From a checkpoint of a small segmentation model.
Data: trained on Sentinel-2 satellite tiles (TerraMesh), 72500 training examples, 16.2 epochs.
Rows from expert 19 of block 2, named by matrix and row number. Rows with one number belong to one neuron. Each number is 200 + 30 x the weight over the matrix's rms, rounded and kept within 0 to 999. All counts start at 0.
# up: expert up (model.blocks.2.mlp.up, 32x64x128), inputs 64-127
# down: expert down (model.blocks.2.mlp.down, 32x128x64, transposed), outputs 64-127
up.12,248,201,139,152,183,169,208,219,221,212,181,234,195,196,199,218,231,257,214,165,175,230,189,182,247,221,166,198,222,219,178,228,225,116,215,226,193,186,181,201,189,201,205,150,233,210,214,209,237,246,194,258,232,234,208,182,179,221,204,228,193,166,174,172
up.13,219,225,195,178,183,175,193,173,200,175,225,205,156,194,224,269,239,212,205,220,194,191,171,197,239,201,192,172,199,189,178,233,197,166,218,181,195,173,197,201,151,196,180,250,206,152,195,221,180,218,212,243,190,230,184,188,201,215,207,234,199,214,179,249
up.14,229,245,191,202,189,174,196,183,214,199,187,222,244,247,195,254,161,226,168,120,213,168,224,217,227,221,196,197,158,199,201,217,204,150,222,206,224,157,195,188,180,269,205,179,197,135,230,229,141,285,189,234,192,212,231,246,191,253,221,239,227,195,156,207
up.15,215,170,160,227,161,172,184,164,238,187,186,221,197,148,231,199,158,202,235,227,229,167,186,195,179,195,224,151,214,208,172,208,219,214,206,214,205,192,155,186,185,214,212,229,227,220,218,210,189,180,135,208,187,220,198,229,199,190,197,223,235,185,234,140
up.16,215,131,273,194,206,198,257,167,269,184,174,187,135,241,177,261,126,203,192,148,194,269,224,193,179,181,184,130,219,194,211,248,175,195,232,250,183,175,241,169,266,238,256,255,227,249,213,188,187,194,267,187,202,189,196,182,182,190,242,136,172,268,134,299
up.17,241,226,145,175,178,185,232,160,184,239,183,186,184,269,231,210,223,213,289,204,185,189,257,139,222,206,172,255,127,202,160,178,207,183,165,189,172,142,182,182,188,202,257,232,227,146,171,213,189,224,213,213,221,245,199,180,168,175,274,201,190,148,160,178
up.18,160,201,204,256,203,214,178,207,193,164,231,179,190,206,235,187,194,181,168,201,210,178,206,225,216,217,198,181,215,215,202,156,203,197,225,179,226,166,206,183,228,199,183,201,220,197,199,163,204,199,206,206,155,193,190,138,215,189,209,212,196,168,204,194
up.19,188,205,229,252,237,233,227,193,169,146,183,192,224,206,224,183,181,195,208,196,216,160,177,243,199,200,206,224,160,167,187,190,146,184,202,205,174,196,197,254,154,195,232,249,157,155,226,186,239,200,172,241,209,188,185,231,166,189,187,229,141,180,181,215
up.20,137,236,232,185,213,207,209,228,218,214,170,156,226,237,221,193,204,170,216,219,223,180,249,221,208,186,206,179,219,164,186,172,182,181,228,221,258,252,162,225,191,235,201,204,215,203,251,222,215,195,221,198,140,208,229,209,133,192,204,179,192,194,210,156
up.21,190,222,185,184,155,188,146,196,185,152,209,193,200,234,156,216,195,193,212,236,148,156,222,126,184,251,173,179,203,176,228,193,205,262,221,195,155,191,214,224,189,211,199,221,180,159,203,225,190,218,174,185,243,185,238,236,216,226,203,170,272,206,195,177
up.22,161,209,185,177,172,190,183,229,220,169,178,238,176,138,212,140,207,116,237,273,186,167,162,159,186,212,244,181,221,168,206,201,266,239,253,182,171,198,208,214,168,188,184,162,181,191,195,202,171,194,198,249,167,237,234,185,234,129,159,199,202,234,164,168
up.23,148,145,125,229,212,257,140,169,232,215,212,174,147,199,217,146,204,201,207,237,246,240,229,226,176,198,179,166,221,223,154,234,219,133,209,160,236,140,242,226,194,220,177,180,210,182,244,151,215,193,197,150,164,192,218,196,179,140,253,232,205,208,166,161
up.24,208,247,196,238,219,201,191,251,171,283,167,200,177,183,160,219,222,132,173,226,201,198,233,150,235,164,197,165,202,159,244,188,173,137,197,209,213,147,152,180,200,214,224,213,156,244,208,161,217,149,311,190,209,146,212,259,271,185,245,193,193,258,197,179
up.25,225,238,190,172,169,175,144,192,229,217,223,203,235,182,223,226,253,183,245,171,195,207,195,145,177,238,108,213,156,155,218,221,184,229,218,134,168,194,191,187,270,186,274,220,199,200,234,169,206,184,225,197,241,146,263,229,225,75,184,227,232,209,189,167
up.26,186,245,191,163,193,202,200,255,235,240,177,249,188,227,205,277,195,269,161,174,151,160,168,168,169,194,195,147,180,220,236,200,205,277,246,218,186,235,222,159,197,225,196,214,140,206,237,231,206,183,275,192,256,168,185,235,207,223,215,196,175,225,204,199
up.27,201,196,205,206,186,172,176,203,159,134,187,246,172,229,204,262,237,260,199,241,142,218,127,198,236,208,195,259,152,163,163,147,127,175,178,128,224,272,225,146,184,241,173,223,256,205,159,162,184,232,150,166,168,243,184,155,228,244,226,172,218,169,195,222
up.28,210,206,241,224,181,193,183,168,200,244,209,208,194,107,213,184,239,195,186,176,164,232,185,191,176,200,201,198,166,143,196,231,210,230,194,195,181,203,173,188,194,116,227,183,234,205,240,192,167,182,176,232,229,177,226,209,206,200,222,245,214,225,192,154
up.29,206,187,227,183,186,202,193,194,182,235,264,220,211,155,143,181,244,215,181,233,204,200,223,221,172,236,179,218,198,215,189,206,224,197,202,125,193,194,231,209,218,184,188,240,193,180,187,148,194,222,183,206,194,216,199,157,186,196,211,166,236,208,165,165
up.30,162,236,218,153,264,183,202,245,274,236,197,228,212,116,113,203,169,210,141,206,215,213,238,206,248,219,155,174,205,226,150,176,203,251,220,210,217,203,230,184,220,224,154,211,171,182,188,244,231,204,172,165,140,117,211,223,178,237,286,165,206,247,200,170
up.31,148,283,171,221,184,210,187,217,222,207,176,214,147,187,207,221,166,226,199,161,226,213,228,164,203,173,217,236,158,193,209,189,210,155,246,252,245,173,170,222,183,259,247,143,190,196,225,237,184,203,158,220,234,212,188,210,163,171,199,226,139,152,176,182
up.32,179,175,194,221,156,210,201,211,178,185,156,225,197,288,248,273,215,224,207,201,221,176,167,194,233,194,184,219,185,232,263,198,221,166,240,225,196,150,213,204,157,172,157,243,224,156,202,211,185,188,237,168,177,226,203,190,160,226,199,189,190,200,190,242
up.33,190,218,198,285,220,217,210,242,188,255,198,164,205,212,248,261,194,223,174,152,201,215,235,157,201,164,247,171,184,206,194,236,231,216,194,195,132,113,196,193,183,224,179,168,220,200,186,215,198,183,201,202,211,186,166,240,191,225,190,252,173,152,153,176
up.34,218,201,191,251,148,200,188,184,206,213,198,146,205,181,176,191,160,209,187,263,251,233,134,166,239,187,184,199,236,241,248,188,220,169,193,249,206,203,204,236,202,190,174,184,215,243,149,157,152,189,188,197,172,192,136,219,231,158,187,202,238,178,167,154
up.35,217,166,215,205,193,236,192,195,223,171,199,191,165,152,204,148,272,244,182,250,177,259,235,180,141,183,171,165,161,216,189,228,236,151,164,210,173,189,238,207,200,239,262,231,185,215,213,165,204,197,168,190,209,197,160,205,254,214,220,221,216,191,188,183
up.36,191,246,199,253,201,190,177,186,174,194,211,174,207,266,206,197,200,210,213,158,231,193,238,189,199,185,172,242,248,191,176,224,234,184,187,243,218,136,167,252,170,230,237,223,192,245,171,176,190,189,226,154,245,217,150,211,216,205,197,198,265,151,132,143
up.37,161,206,235,182,213,199,210,192,178,192,263,171,203,151,205,226,186,179,238,226,174,219,195,203,199,212,171,184,193,242,193,206,237,298,224,177,143,182,206,187,229,214,188,318,142,215,198,208,198,171,207,212,218,228,222,167,195,235,176,213,184,280,245,235
up.38,213,192,227,161,211,187,237,208,231,248,229,208,162,198,188,192,228,211,193,191,247,125,139,191,190,153,271,151,113,165,221,153,238,194,253,177,175,185,238,225,233,182,199,172,214,206,194,213,186,251,169,172,191,174,197,176,205,155,206,176,288,212,234,160
up.39,195,142,158,137,275,264,137,172,189,103,221,149,168,191,184,231,173,222,196,201,160,225,228,247,189,169,185,122,234,130,192,198,227,193,257,189,219,171,237,201,160,200,245,194,186,245,282,214,256,267,168,197,164,214,243,169,183,150,152,164,204,214,202,188
up.40,200,201,202,170,190,215,251,225,193,211,217,213,218,205,198,177,184,216,185,193,188,183,156,215,179,186,248,245,206,232,198,161,199,167,203,261,205,250,214,240,180,189,166,233,241,145,176,229,232,173,215,173,153,196,226,199,221,202,195,197,209,170,240,171
up.41,168,182,164,261,215,199,238,173,133,207,183,235,183,209,201,185,169,213,232,227,174,157,249,212,187,172,159,165,211,228,180,142,240,195,202,151,187,149,208,154,210,296,244,249,210,212,199,154,169,196,208,214,204,173,240,156,193,209,197,208,187,225,231,119
up.42,116,154,154,216,244,253,260,165,190,248,193,182,229,180,194,213,166,233,174,218,144,220,241,222,116,167,159,165,200,230,137,161,229,290,198,194,129,237,210,162,135,278,167,292,202,192,286,175,216,170,217,251,212,263,215,228,229,156,189,248,213,226,181,161
up.43,215,221,186,194,204,213,206,244,199,198,203,250,248,235,214,236,167,192,237,199,175,212,200,201,182,170,215,213,167,208,256,183,152,203,189,207,224,188,193,185,228,192,221,146,215,221,222,273,151,193,196,112,183,218,227,241,153,201,259,174,170,224,193,156
up.44,259,177,207,224,168,223,192,231,234,198,184,206,236,208,152,237,231,201,229,169,230,188,172,207,163,197,228,220,194,206,169,189,160,194,227,188,242,264,203,201,169,199,214,206,236,183,243,182,172,232,177,188,176,198,206,172,195,171,193,205,205,186,202,178
up.45,203,204,207,190,198,201,202,207,189,206,207,197,194,206,192,189,196,189,193,210,200,198,207,194,198,202,201,199,194,191,196,205,203,193,202,216,194,197,195,196,200,198,198,201,212,193,191,191,200,200,205,199,200,210,214,204,215,208,204,192,197,192,197,202
up.46,155,201,243,192,202,193,195,162,206,153,210,187,212,214,232,240,168,179,153,208,198,242,179,162,214,221,242,170,201,229,203,204,173,196,186,161,215,202,221,214,160,241,203,189,146,145,192,241,213,219,183,244,182,215,193,219,187,213,178,173,175,245,202,188
up.47,176,183,183,188,214,212,210,221,191,229,140,200,247,227,201,176,149,177,201,233,102,209,241,218,166,236,223,203,184,261,153,134,227,186,154,215,154,235,252,246,131,241,171,219,120,189,212,159,169,168,209,224,179,162,201,228,190,220,167,215,182,221,192,116
up.48,223,176,215,142,186,253,228,155,245,161,174,162,142,229,211,191,202,243,198,176,215,294,200,221,166,227,178,204,203,207,216,250,209,197,211,211,165,211,223,196,204,205,228,229,207,188,206,214,222,196,217,147,197,234,225,166,240,164,253,187,234,194,189,277
up.49,197,255,213,213,182,242,185,174,221,193,111,216,231,211,155,208,192,125,254,178,325,206,206,160,176,160,198,213,213,201,188,163,206,145,289,182,199,236,184,198,164,225,214,219,227,159,201,171,235,216,203,162,137,245,221,297,183,112,205,225,193,211,212,203
up.50,208,195,207,187,197,203,205,195,185,200,203,199,202,210,199,196,204,199,196,205,201,201,195,210,199,196,205,207,213,200,215,202,201,198,200,199,205,202,200,202,208,191,190,210,203,189,184,199,196,206,198,193,190,199,198,197,213,196,200,206,194,195,216,205
up.51,186,205,167,245,203,126,231,157,162,217,169,236,198,180,202,160,258,220,190,231,213,189,227,222,171,210,194,188,200,202,185,181,188,131,181,206,258,178,199,196,184,187,240,188,215,211,176,205,166,248,202,197,208,168,155,202,164,213,207,197,233,166,188,203
up.52,204,195,206,198,203,202,194,202,193,201,206,198,199,207,207,202,199,201,192,201,200,200,196,207,205,198,197,196,201,196,203,206,204,196,200,202,198,204,191,208,197,202,200,204,197,195,196,203,196,202,209,195,203,205,199,199,203,198,201,200,196,194,204,204
up.53,234,218,181,215,191,192,205,217,184,207,240,213,164,202,175,182,230,166,180,181,193,170,212,212,156,174,225,213,176,225,205,233,217,158,191,203,208,189,175,248,252,184,255,207,216,217,256,162,174,221,247,162,202,171,214,253,196,206,193,210,224,233,156,211
up.54,172,162,177,225,179,131,207,217,183,160,208,218,230,222,145,144,259,228,213,233,170,185,223,224,152,182,191,162,236,162,152,138,165,134,167,169,253,200,204,121,245,193,249,214,217,240,210,216,216,167,188,163,241,200,217,167,195,237,252,149,170,215,209,181
up.55,204,187,186,195,168,175,172,166,188,187,186,219,215,210,194,201,217,185,196,184,209,216,202,153,192,184,237,207,187,195,222,194,186,119,197,234,184,147,230,218,195,204,244,173,191,158,174,171,200,188,207,235,182,199,139,171,159,243,199,197,143,209,193,198
up.56,212,166,186,179,228,167,231,189,154,220,221,222,186,223,185,221,206,196,205,204,196,156,142,241,167,224,254,179,209,176,156,206,156,224,188,170,209,200,249,207,204,162,191,228,230,220,159,204,204,223,170,203,177,208,214,209,187,200,185,158,167,268,164,177
up.57,213,107,168,192,150,258,209,185,289,179,208,194,198,183,216,199,196,247,176,187,214,251,242,162,154,169,175,140,182,228,182,227,251,284,189,127,176,156,203,147,205,213,177,252,190,193,234,205,210,204,231,187,240,228,274,158,176,209,212,203,168,263,187,242
up.58,219,183,232,244,194,215,191,197,144,142,275,215,213,223,211,245,263,246,253,186,203,180,236,191,219,209,196,215,226,182,208,204,146,169,219,175,185,182,171,205,245,198,246,210,183,209,156,210,204,207,239,158,208,219,218,214,188,177,156,182,162,285,217,207
up.59,216,221,200,190,164,197,229,207,238,197,198,207,193,193,209,195,181,242,171,145,192,246,210,190,189,163,196,207,187,215,249,188,219,190,245,239,186,188,213,207,234,187,217,169,211,197,223,267,210,192,205,209,199,175,233,192,188,193,214,158,167,156,201,218
up.60,202,191,204,181,193,191,200,206,204,198,206,199,189,201,198,187,205,193,202,200,193,222,211,201,200,186,197,194,198,202,206,201,200,188,208,220,216,201,191,193,194,192,196,214,201,194,187,201,204,213,218,200,200,202,192,198,200,207,220,206,206,199,202,194
up.61,165,176,200,200,209,168,250,193,182,216,205,227,174,209,187,196,188,180,244,222,204,164,220,199,223,172,203,220,200,250,218,216,206,226,177,180,176,166,250,141,203,226,164,216,213,184,134,212,229,189,193,206,217,175,174,196,194,235,199,255,178,246,245,152
up.62,219,165,211,283,198,175,249,154,218,164,150,160,131,170,189,316,150,211,190,144,227,215,205,239,196,194,224,154,189,226,222,216,207,201,222,219,184,201,184,143,183,204,191,257,209,193,224,142,202,206,219,215,180,199,217,204,194,184,175,171,177,230,196,143
up.63,212,192,216,184,183,228,150,260,198,215,205,216,207,209,229,209,137,192,234,212,210,232,182,160,191,265,145,205,254,187,192,184,206,197,189,162,249,209,189,205,226,252,147,225,177,206,218,196,158,210,177,195,188,249,251,176,204,238,234,193,173,255,175,247
down.12,175,218,208,193,169,195,214,149,174,224,200,187,254,160,175,215,205,190,207,187,208,147,229,170,196,203,226,233,191,129,191,149,211,205,170,187,216,200,193,191,172,203,192,214,194,252,226,208,191,214,174,198,216,200,246,201,196,228,191,158,173,228,233,230
down.13,258,171,176,210,214,174,209,185,228,226,208,146,231,143,195,220,243,212,164,180,178,189,229,182,141,209,198,200,187,207,197,175,212,222,209,194,185,170,178,197,176,180,206,231,195,150,201,226,221,200,205,191,207,192,224,206,162,137,171,249,189,201,191,207
down.14,247,154,219,210,234,236,174,187,209,181,209,176,161,182,265,182,227,216,187,233,193,238,182,179,227,201,268,254,228,195,246,143,178,130,211,239,213,228,190,217,267,202,160,189,196,218,257,188,177,215,179,212,174,233,188,191,266,227,211,138,180,225,117,258
down.15,209,216,222,183,216,210,221,173,224,236,194,243,220,219,172,198,200,194,197,176,213,177,155,186,244,223,168,234,185,183,198,171,189,187,237,195,227,174,179,165,240,188,190,204,211,149,195,263,216,182,204,194,191,212,201,213,238,191,162,207,194,193,222,244
down.16,224,133,175,197,201,218,230,215,155,219,190,175,168,181,157,152,177,202,163,228,266,151,171,209,239,182,211,237,162,183,164,240,281,239,195,195,194,223,213,214,167,222,265,196,213,155,179,156,200,267,193,147,215,203,234,206,223,190,215,179,222,270,232,90
down.17,189,207,190,205,166,227,156,214,234,223,178,154,273,192,254,240,184,246,210,207,249,190,229,167,189,202,198,140,213,212,229,194,206,203,205,197,211,193,167,148,220,231,165,220,187,245,210,209,224,199,234,211,259,215,174,209,218,194,177,199,206,188,179,198
down.18,222,196,187,205,191,170,173,184,227,178,211,157,219,177,167,175,177,161,213,212,186,210,210,188,187,189,235,188,170,204,199,191,211,198,197,191,246,212,205,152,205,163,193,235,196,168,249,185,220,175,181,202,156,213,199,196,177,248,188,223,188,175,180,171
down.19,207,155,170,169,213,227,237,165,205,188,218,184,230,198,228,316,151,244,231,227,196,178,164,206,141,220,234,198,278,163,199,148,229,223,233,240,204,194,221,217,167,197,196,198,212,182,215,190,180,178,199,169,219,214,236,179,243,194,178,206,187,215,224,202
down.20,194,212,181,167,210,196,221,205,191,217,208,186,223,205,246,218,183,210,207,174,232,151,233,186,205,208,237,145,233,213,169,227,240,229,173,223,178,175,181,202,240,193,201,187,203,242,153,236,160,194,255,212,228,179,181,207,218,171,215,180,178,221,203,253
down.21,159,258,229,219,186,208,226,185,261,155,187,162,139,179,197,180,251,168,206,213,164,239,211,230,181,188,188,187,223,237,262,190,196,213,201,245,224,181,177,167,187,217,188,249,199,298,150,269,200,185,248,228,174,183,147,183,174,166,235,182,162,172,206,222
down.22,198,262,241,220,189,199,204,212,180,227,168,175,217,184,168,200,173,146,129,229,165,254,168,224,218,168,137,182,100,163,167,216,124,172,192,198,196,171,198,123,237,205,222,231,185,178,167,249,181,136,233,173,171,211,219,184,153,211,204,219,215,227,173,188
down.23,285,194,125,234,174,196,178,197,168,179,221,214,200,180,257,203,170,218,176,190,228,94,97,233,206,208,242,218,189,215,158,152,166,207,238,232,199,159,165,201,207,199,251,241,234,172,217,204,203,223,212,242,130,200,208,154,173,237,187,154,190,190,252,187
down.24,202,205,128,200,257,173,153,190,210,167,204,145,167,204,82,214,197,198,199,202,257,203,187,226,197,157,203,195,170,241,189,214,221,216,210,266,213,205,177,182,147,215,222,172,196,245,256,194,129,182,190,188,230,240,202,207,172,200,210,175,177,163,186,207
down.25,242,198,238,206,215,95,186,241,201,276,194,220,213,197,202,209,203,161,220,255,197,167,185,195,211,168,215,206,250,221,205,218,167,244,199,184,245,236,209,181,188,190,196,235,211,262,169,168,203,223,226,165,172,172,164,269,223,199,227,157,229,163,164,248
down.26,211,232,155,204,186,182,177,219,209,186,187,234,175,206,205,162,198,172,197,165,187,209,184,292,202,177,194,236,225,196,179,209,250,183,233,164,220,140,231,226,177,220,215,209,224,264,231,237,159,260,160,236,192,192,233,168,169,174,203,175,197,204,192,248
down.27,191,150,163,185,171,178,210,176,192,270,178,149,172,133,234,193,143,220,208,191,199,237,222,192,207,244,167,222,193,208,185,246,222,268,165,166,188,205,176,205,173,210,238,150,213,192,188,253,201,223,207,188,243,143,227,226,154,220,207,186,238,219,217,237
down.28,183,219,168,175,273,106,205,205,212,282,226,181,204,232,195,226,192,123,203,210,189,215,237,163,212,250,186,179,231,199,169,180,174,216,191,248,207,204,179,223,220,168,183,212,181,202,205,236,196,196,181,203,216,181,207,238,169,201,177,185,201,148,213,234
down.29,211,187,178,212,214,209,222,202,152,218,242,200,255,156,205,221,177,210,142,206,202,219,215,186,217,159,195,178,197,183,214,170,232,214,234,193,190,189,219,210,166,241,175,185,176,164,224,184,180,156,210,224,203,217,231,241,225,194,166,241,237,196,182,235
down.30,197,198,182,211,192,106,185,222,213,175,180,210,195,137,193,184,178,158,235,173,195,213,213,209,186,235,228,168,250,199,272,185,196,202,200,230,175,210,238,275,291,259,251,236,223,133,180,193,196,159,221,225,239,212,163,163,194,149,191,183,175,206,233,254
down.31,215,172,195,146,209,175,203,149,167,193,177,198,165,125,170,234,219,271,243,178,187,172,150,107,218,180,191,196,181,188,237,154,245,234,189,212,178,193,142,187,210,268,165,192,229,251,232,181,188,192,192,163,219,252,150,174,166,211,210,188,215,212,234,185
down.32,234,170,207,141,182,204,215,196,183,181,248,139,218,202,216,196,197,250,201,192,240,258,229,218,198,188,212,196,192,209,200,208,191,148,219,206,186,187,140,255,206,219,171,190,202,221,187,200,182,234,181,242,223,187,118,212,211,183,278,218,193,212,214,183
down.33,225,190,210,175,250,180,120,182,193,189,151,219,172,234,221,216,244,191,190,171,186,245,185,154,170,168,232,183,192,213,201,220,133,147,199,229,214,228,160,237,207,158,219,164,180,267,261,229,238,185,253,201,245,209,254,169,224,156,190,160,188,161,196,206
down.34,214,209,241,184,226,140,175,205,195,181,193,198,175,200,250,228,238,228,186,173,219,158,183,195,225,210,200,170,151,206,194,228,224,220,208,217,183,182,151,171,231,212,220,149,183,155,222,249,231,229,175,150,204,176,233,167,170,156,230,225,190,133,256,231
down.35,236,237,169,209,213,196,175,205,200,200,185,197,218,220,237,209,203,174,203,152,211,142,126,227,209,207,239,176,170,180,211,180,189,207,234,151,223,184,240,235,187,200,216,174,211,119,239,218,258,179,168,233,154,193,217,153,205,220,203,162,186,190,221,176
down.36,190,150,208,229,197,196,156,223,173,208,187,226,179,225,202,219,231,170,191,182,276,194,124,175,182,193,237,205,251,245,220,205,209,185,194,209,266,255,134,167,172,169,202,117,194,224,239,174,211,227,232,223,212,164,199,171,216,170,215,241,216,140,189,222
down.37,237,171,267,206,179,238,231,243,222,171,235,214,242,204,197,184,212,174,238,230,172,231,161,240,127,217,217,160,247,214,162,231,155,208,156,244,211,192,202,192,137,190,237,238,199,208,202,165,205,239,233,177,163,196,181,187,177,173,182,145,194,232,167,280
down.38,291,227,195,185,209,193,174,191,180,173,209,179,173,188,223,220,183,185,163,199,191,210,263,183,206,156,202,210,174,166,126,194,175,220,143,228,209,187,178,154,182,197,198,210,217,185,194,262,242,202,222,196,184,168,249,200,146,188,169,165,179,213,236,296
down.39,238,191,235,200,131,259,241,215,209,211,222,251,136,166,211,204,170,237,186,286,172,148,141,230,183,231,184,156,207,175,165,207,226,196,153,230,207,218,204,230,201,227,218,237,212,179,129,252,197,268,181,217,160,183,192,210,155,235,198,158,184,233,218,166
down.40,221,180,165,183,187,185,242,163,193,189,206,231,244,199,191,188,174,240,196,190,215,192,156,228,221,232,204,247,187,172,152,143,190,182,171,198,188,196,168,211,166,190,197,191,228,181,239,226,208,156,183,211,235,209,240,200,201,226,233,169,235,180,184,197
down.41,204,150,243,223,177,213,207,273,176,190,223,187,197,185,194,176,204,154,169,251,181,195,107,223,220,197,214,172,192,201,205,167,197,149,174,199,169,265,205,213,168,183,206,178,164,210,221,190,166,187,192,209,192,204,186,217,271,219,185,203,163,196,167,225
down.42,122,220,134,176,153,210,126,243,200,215,217,226,144,179,206,191,213,154,186,192,159,237,119,237,136,250,205,174,223,209,199,120,123,265,199,252,238,217,215,155,187,194,243,240,195,226,233,193,159,153,197,232,208,182,139,175,192,188,207,198,166,159,247,197
down.43,242,228,183,156,179,290,224,184,252,187,158,181,163,212,253,258,212,194,259,214,158,200,215,118,188,204,206,232,181,215,175,266,266,204,200,218,150,166,197,219,153,202,199,271,208,220,208,210,230,201,208,180,178,205,187,190,122,241,193,169,216,244,213,213
down.44,167,191,191,165,259,208,198,201,200,229,213,216,232,190,263,206,202,288,193,184,203,188,237,189,148,274,176,215,186,210,176,159,188,234,204,212,192,221,177,196,237,205,205,223,247,174,205,152,181,214,223,227,217,234,190,198,135,193,183,190,254,229,177,243
down.45,193,194,203,204,207,198,203,213,207,196,207,198,210,206,198,200,198,208,194,196,204,184,196,196,201,195,198,211,210,205,209,184,205,193,206,195,209,199,186,209,181,197,210,188,205,203,198,204,196,198,200,212,213,200,201,196,195,214,192,189,203,205,209,210
down.46,199,232,199,208,182,232,173,202,207,233,185,153,218,172,238,200,257,247,249,224,154,240,169,182,217,176,156,211,218,236,224,222,225,200,211,165,200,167,201,209,196,208,234,206,202,201,202,213,196,209,253,231,197,242,191,112,188,225,202,180,190,199,184,195
down.47,165,153,146,158,202,247,235,196,237,197,205,187,224,133,253,208,176,174,220,205,194,206,130,222,211,253,190,209,240,208,175,158,187,197,176,181,188,196,207,143,175,191,212,211,189,213,205,264,238,206,245,182,209,176,202,178,172,223,215,165,215,117,234,199
down.48,193,220,192,261,178,168,221,192,146,233,212,288,189,150,249,163,197,173,201,179,242,235,238,218,148,226,211,203,162,213,227,207,160,230,193,138,172,199,209,213,204,240,187,179,218,175,219,166,198,206,171,227,253,168,228,167,192,150,188,233,250,198,175,130
down.49,143,190,225,179,212,181,179,196,236,202,205,204,202,280,199,231,232,247,224,196,220,125,175,208,199,229,188,166,157,231,221,152,169,214,219,217,253,178,165,168,206,241,259,226,207,189,176,159,172,207,219,168,217,214,151,214,161,236,265,182,241,211,178,160
down.50,201,219,202,199,196,193,198,203,190,199,207,194,188,198,207,211,201,186,195,208,189,195,202,188,207,206,201,203,208,204,215,200,197,205,196,193,201,211,213,201,189,194,213,202,200,204,192,198,192,202,207,195,196,202,209,195,191,207,198,199,192,210,202,188
down.51,206,213,224,164,218,210,220,207,238,177,251,203,192,164,223,216,121,206,155,220,173,188,174,183,282,165,182,204,233,168,173,190,254,178,255,215,198,195,188,174,200,241,159,171,202,195,207,226,204,212,172,164,189,195,244,136,173,197,214,149,183,192,209,175
down.52,192,203,199,203,203,197,196,197,197,206,202,205,193,202,203,197,207,207,203,198,194,206,195,203,199,195,205,200,202,206,206,211,192,206,201,200,202,208,203,200,201,200,203,194,196,201,195,193,206,197,201,198,194,200,205,202,200,194,210,197,194,203,203,194
down.53,178,201,200,128,186,260,194,246,223,196,219,175,256,144,194,213,168,174,203,186,187,216,209,160,261,165,206,225,193,183,191,164,174,220,161,282,219,178,189,219,161,270,212,179,186,192,165,200,189,209,189,223,171,222,186,196,212,193,233,158,243,184,171,205
down.54,219,233,195,256,234,187,188,216,154,210,224,254,103,194,166,235,76,161,171,242,225,152,138,260,235,134,220,216,198,204,221,224,229,183,244,170,178,180,218,186,200,243,231,186,198,106,198,162,164,164,155,225,173,233,207,176,238,234,178,215,181,236,212,236
down.55,232,201,180,189,233,198,209,168,235,205,180,222,164,178,199,241,209,226,211,190,211,241,232,175,202,239,218,198,228,216,226,228,267,239,200,188,183,228,186,182,169,159,189,159,222,264,206,239,206,243,236,232,247,171,202,180,231,184,209,190,229,215,158,173
down.56,224,160,198,187,176,144,230,220,204,166,187,171,187,217,230,199,194,228,179,174,148,181,183,221,156,203,195,171,185,131,168,236,212,224,228,217,208,185,206,212,180,192,242,203,183,197,194,244,216,251,231,206,177,232,173,166,187,232,170,160,261,233,228,220
down.57,198,144,152,230,214,223,222,216,168,215,209,226,174,174,205,200,225,168,208,261,196,178,176,232,228,234,262,187,224,189,229,174,148,152,214,215,215,173,256,253,211,255,181,220,147,200,219,221,222,210,150,260,183,218,191,220,142,179,165,231,198,233,161,174
down.58,183,205,228,210,254,171,229,207,189,224,225,207,162,224,200,182,193,190,200,182,226,142,181,234,141,206,222,173,219,153,223,218,191,212,166,205,160,207,252,211,163,159,287,201,205,190,192,157,197,261,194,204,184,190,169,222,257,238,235,231,261,177,135,170
down.59,254,223,251,155,197,174,217,157,198,200,188,208,184,171,203,192,230,209,182,206,198,176,233,173,245,198,216,179,243,199,204,132,211,186,254,188,173,184,193,212,250,206,204,219,191,219,171,212,194,165,230,131,231,183,246,167,162,137,209,195,239,200,193,240
down.60,202,210,202,214,192,212,208,195,216,189,201,197,213,201,191,194,186,197,207,207,214,191,203,204,196,207,207,199,202,187,212,198,217,201,188,199,196,191,203,189,204,192,198,206,199,201,217,200,193,203,189,200,212,202,199,194,217,196,202,211,198,204,205,177
down.61,210,168,238,194,163,178,117,204,212,187,168,243,189,210,208,173,194,179,230,249,152,236,185,240,221,208,246,178,209,218,183,204,178,174,226,174,183,227,241,217,170,149,245,156,189,195,203,214,210,171,184,171,194,225,234,184,201,153,222,180,205,206,236,209
down.62,217,173,241,190,198,192,177,168,165,209,200,176,228,248,184,160,222,193,174,209,187,136,191,230,204,244,201,228,226,202,178,166,202,229,213,224,234,252,200,282,219,289,257,161,188,150,231,244,245,172,197,235,181,200,230,166,274,174,195,220,226,212,179,198
down.63,183,226,215,213,201,245,233,250,212,219,180,197,187,175,221,188,200,131,247,228,191,190,213,243,215,211,244,237,210,206,186,190,190,204,154,211,211,192,313,223,197,191,214,291,215,206,206,165,171,208,216,199,179,234,174,217,153,218,193,192,224,187,182,235